From a checkpoint of a small sound classifier: log mel input, 7600 steps.
Rows from block 3 of a small sound classifier, named by matrix and row number. Rows with one number within an expert belong to one neuron, the router's apart. Each number is 128 + 24 x the weight over its row's rms, rounded and kept within 0 to 255. All counts start at 0. Numbers have three digits each.
Before each expert's rows are labels from the 100 clips, of 14848, where the router gives the expert most weight on average: "top examples" is what is common among them. Only what is clearly more common there than usual is listed. The data: short read English sentences (LibriTTS-R). In brackets: how many of the 100, against the usual share in percent.
# router: slot weights (model.blocks.3.mlp.router.weight, 32x192), inputs 0-95
# gate: expert gate (model.blocks.3.mlp.gate, 32x96x192), inputs 0-95
# up: expert up (model.blocks.3.mlp.up, 32x96x192), inputs 0-95
# down: expert down (model.blocks.3.mlp.down, 32x192x96, transposed), outputs 0-95

# expert 2
top examples: voice: female (89 vs 53.7)
router.2:123141126119141086091136106091103120134084132132141153126132141139155165130162145123111123110176152102146155081116134122133099126076130102149124114127151144157169134123124090120106111112154116102129098137107144127116118159127099083145109145107128103089096079111103135083115164130066126130
gate.0:095103105121101108115122104076169153112093141088107142098106093128141111118110135155142100112170147134104081135098131108094143141112119147125146089159128133068127111128081064103096134095127087107123122141148117122129145138096107125134079131134125092100093134101119097101179131144067113086
up.0:176162149158157157124131148149112156126136100134134098188120117063107077092137143131107117140082139133104151119117138151137105129161155147111117144148108132141104172164147172154166129159133174152153132140121133135137138153160162157153160126127110148159147131163129139173130148151180155167
down.0:102117089162119110091133113127098129107138097108148129135112110160134160128166101106112102130006137146149156140120115125138136131173178108146131148167144133146160150142131141120123124117136155157129146127117170122155127114119127145135134123133098087107129160121118179161121132141101105110
gate.1:122135120138141137094101175148136130068154135120101132129112097096146105072094114154144172130120068143105111129116125084076127144137073174106152138143080124144118160141120139115122104098121168115127120130160106113118150182137147112142154116121127151141117117136127113166154149102115142170
up.1:120108125074110106116099089146128154117091142155105115112154140143106116132155095127128137164127095100130149115110133132131098107114147116098100133168175137132137101098104126143143101126150151147112106150122173161182186138158125120148150100163144119145156123127088120134161172127110140092
down.1:112128149125093151122149168124133110144113130120127126118103132141125121165121148123153080195111144100146123109151134173092123119116120152185118080187101125144137141126117122110135141129118126134198128094179142083176148098187132114123116132147084082170130146159109147083133087154118126115

# expert 5
top examples: voice: female (100 vs 53.7); the word "and" (26 vs 10.4)
router.5:158104094109108123110138102101153117123130105096138113142103081116139099127118104136117133127148141162163134079121096149103103105142122073154130149157143143094135130121114106106114169108068139127153123121119133104100096092170123129109129152072110124105079108110148147139092156149119122125
gate.0:103083087126167134158092141153098154102168111127129102143106120119103088111142113134133103116098096146098149164093153139155115105149134140103101140166099113116078121127134167131157115161130148126146113084117117122110127138114139150123140123132166163141113135129125115156109095144164140165
up.0:145099118135147140133099126155125139088161092129125128155115096108094084133113098131087134135104117165115132117117113155122096071156135107152122139147130144112097150132134151101124175117090170118150119080103135115103086092160147158121145187117132150147083136135138153174111127124136163164
down.0:119133122129141098052119076119140105119090144127153117075118139132152093119156085155109109109094112169106120130121131124129113120147097104132094160125127118160188165126183116124114128124162147095091153122144118129110123108168114140111122145139198095131176152152151147155115119166130127122
gate.1:143139152101116128183125138151154119126156102131067179122173128153094124146075156158150155135124126125117102088126100134111130093140099095112149123129142121179158172096123126109108139088113130174125137117124104148150143105139111115169139146096107111106106125110117128126137140098065139152
up.1:109115098131117138080119140132116113156130188143157090123116142136158137111181075076110094091140091119142123136157129127165160139114135203140107155093095158124102081149167151134138099158131105122113139179142116101097134138119138153081106133143128172122129115144100151160087134130134104129
down.1:121122125095094117134138109126141057104136147159121150083131107119161101118088101134153116135140133164107088121099135125137124139126131101127068124131120134129135162132148137143145132101108100122133098129112112089129104159150135094105115131129153143088156115112114138137131143125131150120

# expert 15
top examples: voice: male (97 vs 46.3)
router.15:093103122137150142148157124148109142145130101142125106129134139108102105102140147102099148138092149129089147166194172139122137147154104151127129149121135120149131170137117164145156137137120143151133137150112149186163145146117161154167143122176170136171175186137153168156167104128160151136
gate.0:096098095103104136097136106091144143135101176117092133107120109135113122126123082122152118102151125125142093111103103116121158151135135091140133119151138115087085103110098091116100143105117097119100094099108115103078144095136103119109098099089100102090100106097094116116122159129086096110
up.0:132124135138138141148152128147106165112137129114097120130123091116116118170194120080149119115124099121099170111150164150133128096119106160114112133088130092140088142137149162136119126141122146148135133117080169128098104108120140125158119169126158104105137146144124172138129091172142148161
down.0:181168157118092148149106127133080116111089136144152174099091129090112172132130149160095122110061156133101123132128126143133111090127168125107159127128144111124129123148117131148139118127107150152117149155134171178135126086107140176116153183149121128129130185112134121150142131157138158148
gate.1:129155121150134118119120143110154095125122102061108115119117125116156131081071119158087084128128103180090099118132162113104112153105106148111102107102112140143121130149106118106114193105144129099107093126119084121115135142139138106094108156140131121131124116113148115114112122171131112162
up.1:135139140123137149157136140086126109131120129088133158131126136146142153119114131163144179171141073152169098149100113116080104176102123098124134082104109118131162139144113126165119108140146144120138139133144074150130125127147117120102110096087109124156131159117117117104122080171134133117
down.1:135089125158121116129129153143129143126132132057153131111140096147139111091110105104151105106119167113124151167161128132138118136136103109132157105127131101130125119131117078121180087108184087121074135111132144124125132171171071119150104153126132137128104114118174121100095088142137132126

# expert 25
top examples: voice: female (97 vs 53.7)
router.25:128112111102098102090118111123103091091107136150114136132151105155122153136135147119126114073169111100147150107139102123108121154090147127117123154130156146171185137108115118149080087132141109103109132081084107149159089104136085095134106118109154099101122130094109136084121133102071108110
gate.0:096080091111132086120134124060150107147104100105135151069126143139156184156156142139142133143134134168154132116083132126091103131107115089138141141140133119122165118140092080116087158112155124149148145141159141115115135162123123113131129150094154097064113135117167125106156126165119117072
up.0:109147149143152187170123116173094147145173147144132064156131163143091098112138111134138127161100098127099135141122104124145156099159116150118122109107119118116080113115139176122132115146139166126114130120110135129142092095138139136107180123131097146176139102120106142138100130124129128151
down.0:117136134114126156096141113113092107103119112118180162118136118128137095134142124138096114127031117154137142107100141144127131088154151129127133103115155136151164136150113113143147166090145154139109123130097156144183089096121121135129148126135086108120127114105138162136104141119093111147
gate.1:162101127145137100091125160128143098109097151110112086115090142100158109119148084112110136098123141099134114106065120133129121097130139112170108118155107101119077094111172135134168132155143125145137096117164161110132124121137141134132163125125126135117145114116161143175099142132132117132
up.1:144108113141118128132139154155164116152108144136145090148098175103133106154121132125101163140097123098128114132118145136140125090141110153128157117131095115111099045119136154097192087129123121155144073113169135102143109104119143093128140167133109112139143143156110155146123126104166136154
down.1:190124148124102119153138119089137127108174152097110104139121127138155118108136130141186146107200127083091115122150106128158170143145128110107124109111121142119089093121148114127161109117116109139162132128168178103121140183154128096131118132117148139146116137094114120097139146161145133118

# expert 30
top examples: voice: female (100 vs 53.7)
router.30:160149160153145139111131152116175099161131125147142170116126139140117156137114139132107134107109133120108133155150093112127156166145070131074128106127134128163145089176163115132137105175169132151104126098115096152144106138130148150099125118170114087145142098123142121085146135098136120142
gate.0:146153148154153165145125135135141127145146134137125112163096142106122126128159131133080055116132137099134151098106093132172098129109157120106086105110093117140115123133095145159150122144142138144153149146145149114146115117147134154105125181132135120101126153106150105145143157130139145121
up.0:143135153160146171138116124155141146135135159160144119159119102137124112147153106120110079149130144092138156109127093143164122102121174102112081118102098145105116104118098140152133143154124132137140148152137181141158111112166146174127108182126126135109125178133111108133128143102150144116
down.0:102137164149134138162124120148138147118133086133131086140131126151151091155130149129135163143142162121148128168160108151139127133167127121127151091095145125165141133142129136107101116122123154118134178117144129091119111097143095088166147156140181140169095133118127171136171100159140117136
gate.1:167163152141129110086085133122122123133101092185130189104135091130115109104134133103083082104125131100127142146105119115096140157125109118101151123107148131144162151148124101145193157088121146152126151133136168164181143089156159145140092156125119129152138119135113115134110129115122157151
up.1:153135141149149149102124122158120105131156153157133127153135206141147128125185105168102089100148126106139158126113134150150081099110162118128077139136128191161117115124132155159152113146133126136129161131126110123165169159127117158124157094153120165134165120121129118127127157144158171142
down.1:084092144135128129097130139135125117110119135152110099165129153102129145120088109100103100115103123107165101136111136167124138171139176117115126109151115169173177162139193129121124118177105144124162164146166111130102106115097099142137097108108152103130112145137133159132137076121140124127

# expert 17
top examples: voice: male (92 vs 46.3)
router.17:129137114097083092076144099110150139095104108121112156091115072142132131089106128137153139087160107141139142122171136134118138142100093100122145110127153148142173126136122113128115188126109094099096115087122109087134144116159118127150083135109123098104106101099113175122102158121088127080
gate.0:112120133128136113114122135163147143107122179155156108117075095131133110132180102103119120133150114118121144143127151149153161087136129166112088132122110148148101111116141141128131121147153132133139119101107171113100102132128138110154107202146153127137143147188113121136130154143109144165
up.0:129136139168167122134161146162117156089149150132087147091137113136119120121169145128171118111120088149110159107133154103141118120110087133121111121080069092116114165158165156117112153160132156164130155143104172133081152143137135149155175168089145104072134113165135182163138124150121120161
down.0:138119134176127153098148115112104126118122172143122110083129089147133132134123112056115147145122102119149141117130088091137114092130118162107130181154117137140116138174145114158158138142145122166133126076118105136094125142121137155122138083134123066091136146155133105124103174110105131106
gate.1:145131143167139146157128166141098149088133158156147130105132148125148139145157145115173100133147118122134135174147161117138156110134140133127129135101086128131141159134176154121127148147123118112108106130119169136109067131079115095128143178117161129118153161159146099080125114124114145167
up.1:079115102102104112156096134112082100137143121099132062123133186181142172142158139115170150145148082138135103136139129090138199101153126139154137139134114153170165118118146140122100140139139143119105144139126118150074113111082112094097163090107168147129129166152130116108128068142115117135
down.1:112138132145119125138133120089131133118144145111068143167138166131157094146127099132118105098126141157146127158116114156130136145106138148137100110147076131149140135181182121096139122142120159119153162153147160105172135129134120143126106133128145142181136102141088148137132124151162140104

# expert 1
top examples: voice: female (100 vs 53.7)
router.1:100097100117128119117101119148148153088138105126164123126129102116109114101094106149098130168130108129131082111099121103079132143117156151155131128145133144131094125153113134109093142108165132102085128127141109101141124115159149140117132144133112152147094099074099115149095161098100140143
gate.0:120103143097141154157143107141130162131115146183151119134131123168108137114171164093093131128172133077134150110133136128130157173089123156127113128122144131128134120135102112157132106157135126124094165134097161192162120139132130116155134140131129110141149082112077145119127136077152136129
up.0:121102147101150165162142118147139193123123137174138122153133110158105134102167160095098099140170123083118138108106144138131121173099140171110105125125134104130130141140106109183146111170160134127109163155130165208156111135127150133179143147133146137153138096120103138124142142092157140137
down.0:109103118168150138129126149102124150126144112132120097156108145107143113116103145109142148104168145135146137164137074182109082158129129097137130109120138136147150122117158106105113158128151144103131147113148117124108136117211135123141147141105149136192075137171126134131137133116159123135
gate.1:112111143089121122146126115159104127143124103184137142107178164164109143127154165107153167172145094102124156127144111078142146139117107139097147121120155127176163128117110116136109128104131128123120143156085154165125131145136125105148171080107142131143138092136152117100160115084116137132
up.1:136134129145150126122131128102138085137120124120112155114124125158140140144138169122111140131120118127174138151107080123074143106111124087121127142158135122133165116183101121110127137158162130130118154079153161145174126156103059101157120134153154063106135146126083082084172118119122152112
down.1:108117157122090109111101113121108092123134173130089124100134138156155127121117123128133117137184126122108126118145165080152129144065119130119076153150163145144144126131136143117102134130094103097110117161135104115081116145105130134182119135151124096128161201109150144089160112139144149171

# expert 27
top examples: voice: female (96 vs 53.7)
router.27:106103103112124144153156102138124115147142097131118113089144155108114115090083165156138157126152155164092102132123135118116137167130127163087138123158141113132125141134118105114147112145115148112132111124142071100147122166150113135090162099145130149174138073100161131097146130131140109160
gate.0:137143155137122149111076143098089125126138134093141092123116110151155135134114133126116138150124119155155116135158083101139133130105114114101153173123117161127155163157102123139137150093107118124142153101144115145161202107134107123131116105119109103141148126137072073097146132130124149116
up.0:115092126130113144133084134141120131149143168120149105091137112171126155134156117139120131155137117071139124104122134059119139057117104118103143149105113159129141102160120096169132118118117120114104134107121125094140138112119110127090125094126059110121142146146127134107130119135123177138
down.0:137143155159133152169161149113145116159159133091100114142112192146151156167147116130173173096099124133111141143120155108127102145138121133161154123126128133095117116134108112161121155096078110102159129139077100102110116091099128105073148119146137118103137128129101158125113159135126126121
gate.1:115088091131147139122154111092126136153095171100144142124088166117140154099148119120118093095123159085126136124124117145154139137106120166124113121108135118127117100116123089099117086130160110121118108164142128089146090130124099124095115105168108124097086098098133075096128150135099133155
up.1:119109108099121106132114138126107128112119136075125120108115183128136168120114169176129122106128148127126124101134114126140122108135096097075159140162140118183155172094075126117119136085154114128135115163141146124079185160146149122195126120119118116129123156164131126121167158144098136122
down.1:154132106123110122088146117149084125141121121164160106147119108103123160144106137132120136140074154128125065153116129144108120091110098120138111146121150115163183102150143133113122093100134134111131107142146128160104148107144126168132087153057141093121133146128131104121110155158127156161

# expert 26
top examples: voice: female (100 vs 53.7)
router.26:115113127130146136110143122134117158129096121155104158158103101106093133156128142127127137098130162155134121148092085126116179157152152100092107108131112120090100119147076123101143119134162163137092170094114183183101120138153133133088110131107095109115157103115099107120082141114102127118
gate.0:120154141079101127115142101115132117149147120153128139105151092153117147120113154121111134107169076143112160098152143100136146113138086189125164143152184128145187121101111109106102108108128101103119123133097128091131121145137091057143112119132116134126134111091103157077141138116129134098
up.0:142140137109103140161122144192147125086165127135124135128170129138121128133090148135190144154147109111113133124139181160134120166097117175105173113143135103148153136112133140160110148108090117138141122146137138147129108131163105121181180121147151136203132149086122187116144137120149115169
down.0:118109126178091166153125153122137121130122140088123128133117146084140136139126128100134147138130092136126110147126144149107096121099150161153153114141098093108096098136122133142132136172096083091140066099135141099122125133118141136123182136109147139139117139120120148141108128136108143092
gate.1:103122130130129102103103132146120116121118110152091164103144101135128143094147138118106143161152093090133092114162142114152106130102077124112162129113095121120137103143136125112128162093120116126147077128108088117099129135126151127177097135165110116143112082107126154117110133122152114122
up.1:093121115145124138158131165146147106107166193092128059106118151162145188129190129138124095135140098134105149120155089122159102098111136141111092112115095108126130119120115146103098092138133130125119149123122156087108129100154129159093160128134149122151117119121138137139108138176103095115
down.1:117126133117143130133108103151142140114169129166101105148083135110150104089102112108083101131155117141131115132123095088133131124170102147065116139140084126147159163088150181133114123126119140137151164138112135131133089132121139101164139104143164152153159174187141114132171107137136130105

# expert 18
top examples: voice: female (98 vs 53.7); the word "you" (34 vs 14.9)
router.18:118111109095111098107131108125105114134092128153142136118142153135123176143143161120116164148116147111176146092153127160139107112101110102160108148143164149150163140145117119137105113113159107077146134141123140136154109110111116101151094110152143113121112151116090167070124062109126130120
gate.0:112115137135108133140090124144106105094130091139113068147133096108094100127118109121114165133116128150103131162119124119096133104162129175122147159133134165144129132119170163134150114138151163141130128108134104132132138120174157102118169131107128185158125143153111127178102107108147135157
up.0:120137124127135112149179127117122109123147115112117117123132154167148169181168134164133158145145128154141149127176159115147117093158070114115106102108097129139130098128105145137131128117158115074125111169104124135117126148090116100125107136125159157117111127115101130115099065175144121099
down.0:115144138114118087136116086126169155114149142095129090084114150130100121105148116153136145089168144136099129129147105082127122136142083102103149121085142128133126154099124112126140060114123114120133106135117118110087176135156101100129128121098127147139073108130127131114119105165099105085
gate.1:155165156150141150132120133178082141110154116155149105129161125111100108117172146104111153133103139148116166120141160149172105157147170127090107129097138160143103167130156168159147131157098154158150154133113137150160166129135136157144164099149157150158158148150167144167162108157148146138
up.1:105092105106105101121134118082171108144096145098116152131098130144156157136077106146148107118154119102139088126109102097084153110110094134171144125155118092116157090129102087095102116097160102101106114130135115101094094127125106099114096157106105102101114112108089115088096146100104104117
down.1:097121100143130141124111148134093139172123139134135137127135144159127155115139144074146114152015101098111135119130135097106127095118154137138150119154105130117157103128127139124127126142122142160140118131129143132181135098138116180129146111154115105111131120127103121146130111117118127159

# expert 29
top examples: voice: female (100 vs 53.7)
router.29:102112128133152147137080126114161156142127127127116152127133104123115116136116155156130136129125126123137106133104106094142176098141121094118136111129099109109114107145098110126153138125150143168132117152147184146142138154153146164120094114150088127096142142105118098130157130132127136161
gate.0:154191184142134137149150110132121156170143098131144116132137114162120170125130125114115096133121139138129169159156124173131130137153141121135158115110131115130124113123136128124172129149095092122154130141136173151137084133116137115166087144180150060147143143115137090152138160131135154135
up.0:139094123126124124140117156093163106121128134078160118114104116135154133173130111125170156165134135193121088123103114112124135098168096199153120113103117128130119139139174098127097128150167158129122125058118105109114121129128107142085150133128117141112132097130172159090139074150127094110
down.0:135121145097136128116131109123111171154130138131140177113156113130111143107145118156092091131091120085120121126134165157156089099118147147130184131135131097116126113120081113147158152114132184135104140144175152132158143103098135134125110125104099142114123120122135137144134155091143144090
gate.1:082091091091095091118149108140095118104143135113098113084172113160095140137132128106146138130158112105150106100154131105127142108121107136112147140126149116107142130081124100097097128105107116097106129088103101091095171109128090113089130107096121127082084095118156149118113111106090104081
up.1:136168157147147154135124129128105104173137113123187155158112116075182164113124135175151135099143137122148135107123131110137123176129163093124135122118118149138137132138135128154157106129091122132135170173146148164139132150137145098131093106074145145116158154099099127126151126149116095133
down.1:123192129148119144116124128129079116120107152147153115105127167138146142147130148097135096153102134128133127162159113126130089107101134113138134117123127127120136131125162120105152155090125153132132121142152123101144084124120129165139149111126119120128123094119117127108086198112102089080

# expert 10
top examples: voice: female (99 vs 53.7); the word "to" (36 vs 14.3)
router.10:126149126103095112115167116117165135125074159114126157125105086105137148117141125138131133128166146099143109086128149155096111148074153147124139120119138136143167150135122074115088104100160088071129117143154129130175152097114109096132097125133113108129117089145139102108137153142075105095
gate.0:089101112085081101131123152141124099154139159145083127105136147161120161148102143142153134130114084120116140140108114089153153094139115129137108157148109113145094093129126135110142127118126096125105111126124103138083088135084127118114137136132145125104099141094077111111113112108098123146
up.0:129138129122133150160113169132147132112127068115074171094104084083139112119088151175142142149118101161117125080125146113070130116173128124103156113130097104154143151110112146100149200115132151135104094140156157130124125172111174132118129149160107148131138112108123128121133147129138139143
down.0:103140129116137134150092109120112178135140137115084137119136163114114103081144123119113110140108133168121112154117154134104116141131161114135100138131148153120094153108184167128122138135104168128120146140109110140079135181128141170139139155128156147126149139151148095192118113149113147149
gate.1:151160116096114117109187104094146139119091135124142153122115109111130133111158155146134145134158161123181136068129148136091116173074115127093137126163161145126167136128090077141101108124141115087161105167130146138141150119135086089155097127126101091107130098124156121066145157156097137080
up.1:115092133134125136153076164163121113156175128153117093130141147149140113137100119095124110104092096122089121184149099121162144094160126150149119150119097121130087087124174176114176135139119142161106130092142097115117091137114161160102152129128140156150117158114095124175107096098151109173
down.1:150120159143142126130168116095130150144135134093153170078127127126108171162107121140165126080131122103138138112117136105150135144106157141135122146124136104128145112142098088122149103109125136100124098132127098162150104132095124139138086121154070112114137134128156111114097111134090165157

# expert 19
top examples: voice: male (95 vs 46.3); the word "and" (26 vs 10.4)
router.19:124158142130121109085141085114125120096102142139140128100139145143118136105171092125106159117152110109126147126133112099120096190132125125075159091101150149099144102133104118109119102100125161123118076088081165095126113118155119128126133132133124070136108089128117117129160141121095151119
gate.0:175148155114126107139125112148117124141135153157102105081144158111119154111140118133146158144139127102131156094137090085127109140125071108142146104121138143094132085107106122074121163072137134112118083050117123074119135141160138124112167134083085121164087066151105130116096122135147097099
up.0:099097086129118150122121148104157131116124106108135154165095095131142115147106138133123105108123143158152093140112142162113177110113172134126091160145117105166140159151145117165108102156116105132129179183162103164155132114098115126138084132172158132092162174096151116109172131110104132129
down.0:122129102119110094108104112112122129135131155147107096148118135120141159088142106106120122098110110153157110126114143121133122142150125139123124169122133136155102145126153125118117118129129127123095118129142164117039125142089140136138097121136131069099146142144127123155148091123119124132
gate.1:138135139138123133147115133130108146139121138133108137096130118169129136146159090106101068150119088112121146162137129125129117110105101117141070122073125149129091120113121131115110110163128131118117140148085123146173118109058115133119092143172167128114133165150130076182097108119134138138
up.1:137121116124140130118135146107158108149123093101110158149094119066153136122101138139180169149113173172123132126139140123096154161170127149125197133154106099121163159137136118113122175100102126130098120098150130090080149166151173099128118097079098141124124119140123152094161114169132091102
down.1:089143142138127142072136123117104102136130105116159148123150171151122141157165172148110117124124102129167156156117198134128145130132154126099110159136142107163152147161175132131125126147133146092113155107118091126098125089155118137164111110146096089135155102153157128093132156128134130123

# expert 31
top examples: voice: female (91 vs 53.7)
router.31:095101107127147125101103108138104097093124135140118140100127156128112143123172132133039092089125109108114133132133126161132160135128121084115107101125117133133134115117134118127144144106103111142117105124090128112145143112126101137098108082136129120138165102139158115090087127134128125140
gate.0:121125155134132145105118134133149142118087140139120166137139108128138099127137086115119131143130168124125102105126095108109100134088159120129157143116115133094128115128091102117105108149131139146117131089097182120179150178149127121164128150155108069119153114101109100118125187103070129095
up.0:108090112111102114130125162144166151113117138124143173137121112146138113153130144150168115158133149141146127110117178113134132117125155117118148128134105128167118123100080104128117114100138115106125087118151126117130168114125128140168068191141092080123129159094099164132095170121099138142
down.0:117122127101147138145096124159126134152132085105111139160090100132123057130191137175149153136179133154135150137116140154105157147085099145114103124091145117104082151112111148119088091130128137094133146124118146139174172134159144094124091157138153151149140160144094094111136086130158115123
gate.1:156132114121103118131116163113120141135088134099128155126093106131146150111089135122178132140148124159131068120129135130127132149123119162134183134127110121131117168111076084103110126093145122100116137130175080161150145138146149137129098165137133141143095111081126104158143144114115113139
up.1:145147116133146126114157117082132120136111113091146146086136141124146155171150117159139135163104149136115144135106128108118119110126169092129153127145128124097143136144105126123129136121151119148139114176119163123086176142105145142152117130126126073085124151179153128130148121212133111076
down.1:114123104115116118099114101112112094167105114152137127107126106102108130127160103149084132126121130081133114119098126143182135112155131113119114167110124165137126140141122122141152135130178152109126111157136118152110123092119117115090087117154142083085148116083124140155087134100137173145

# expert 23
top examples: voice: female (97 vs 53.7)
router.23:139129175120132114143107109131154170171149139142134133125125107123113098131128096127145102119158142149122143156141177166166122133146140126111110111126148151133119088096152100153122134140111086104141122116122109141107122134089148145098083140094100113120111081150131119128164133111161118142
gate.0:145170151164193111102141116119107116130088116127156163117142114138130142143141129124101108122099118113108132133114107118143124116096152105113138124147119116101128087140128130156202100139121107157166133103118117171143122142123109119176127117163135106122129119132133074115136110122153136126
up.0:123130158128168127152139106148098141117106115147136148151154131169111107142119127102132126129131119142116123144080112137155125118096192082106122120130152143110117100145138094146140144175130116128141125104107112180130102152126100130176115135118121102109126091116101102122137135101113155135
down.0:142142116106126104096127143154119139125114125142130146126162121133111074128097134150131087115137126127098119127125124090154139110088135124114119158099127113100098117107125101121095139125118111101128074105143121111104097115136111161114115125111105152107136155109126099133146092129123136102
gate.1:106111096148116163122157154119119092146148131097078117115094151131158140121134117163148148129142126134138180103162119100117126117105089147135116167110104094119134147137109137112107085116149137138092121115115117110135156085085067100138141126131161141125116137140087161110122097160114147123
up.1:175147152171160185163106163155070135147149158154140134128157164164143136133131095125130121157120099139139142155138105142163136144132142122114115158113092113118094158134181158131177132164087156117144164115135135173160122156091134164130134163148161131090138137147155102146153126142167170141
down.1:093120079126157139123133208122125140109155168109109116117152133111141194123126104091160112137107106193121142139143085088092135158118126145116116128084115063075115082127122116176159137135139145160142128102148139121123101106110150163140138154136163099090125109152139126166135120139113134141

# expert 20
top examples: voice: male (72 vs 46.3)
router.20:140124131104090093129141119133122095113145145150105134044158127151123157159122153121126146137190116091139131115143092112099155120087119129129140143117140137122170099110102123105097141139132134077093132068124108117163118099141115124105137164102130096107109099081155117077092103096094121106
gate.0:080109132072117097169119109123150135126169144133108106072168122143107152154162150136127166156121133115133135160136117143115151106123089093131134144155150123124139112103097140087120139156157159134145126119079162160122108098128131131120160158136142112136146161169172151092122104154147167135
up.0:080117130078118105163116126132135132113177145127134095072167135146108159163157161142141161168114117124138145151154116134111153100118099076141122146154147133126126135105113159106135139159141155127136127115083149159114104102127126126113167153119148108138158169145175140104122093148148165136
down.0:117116140161122111131135140136148135152164136133082146146091164133104074071117068154149089135143109164154141159118140186115091136108159155140088136146111133147151130145169148091131109127094127108137175106121108107118143123088152112137132125102120162148119120130139139123155096128145134096
gate.1:133145156149155164146121108133183104152153123159138120139132161145117135118138150129136129077155190131138150139085054095102120180113113151096154086098144136163161146159124118144126135128147145160095159102170138104212117139157131121137145103100136117138091130117116096071168121128137118150
up.1:142135160166160164155125116141154110144160129146146113145133146141122139105136159119149117083149164126132144124089070109104110165108116150098185092088146122134153154151141116138123124134141148163087171117162155097194112128167120124135158112095129125135101115139117103084157135119142112144
down.1:180125184132142165147147137138127142142153133125147126156147123146138066113152126186149111123160141154080148142141179185119120122120122133160101138110108150130114140101140118132096125150144102075117143116122115170139110136120118137153117124145136180162150115124089150139155122098153126136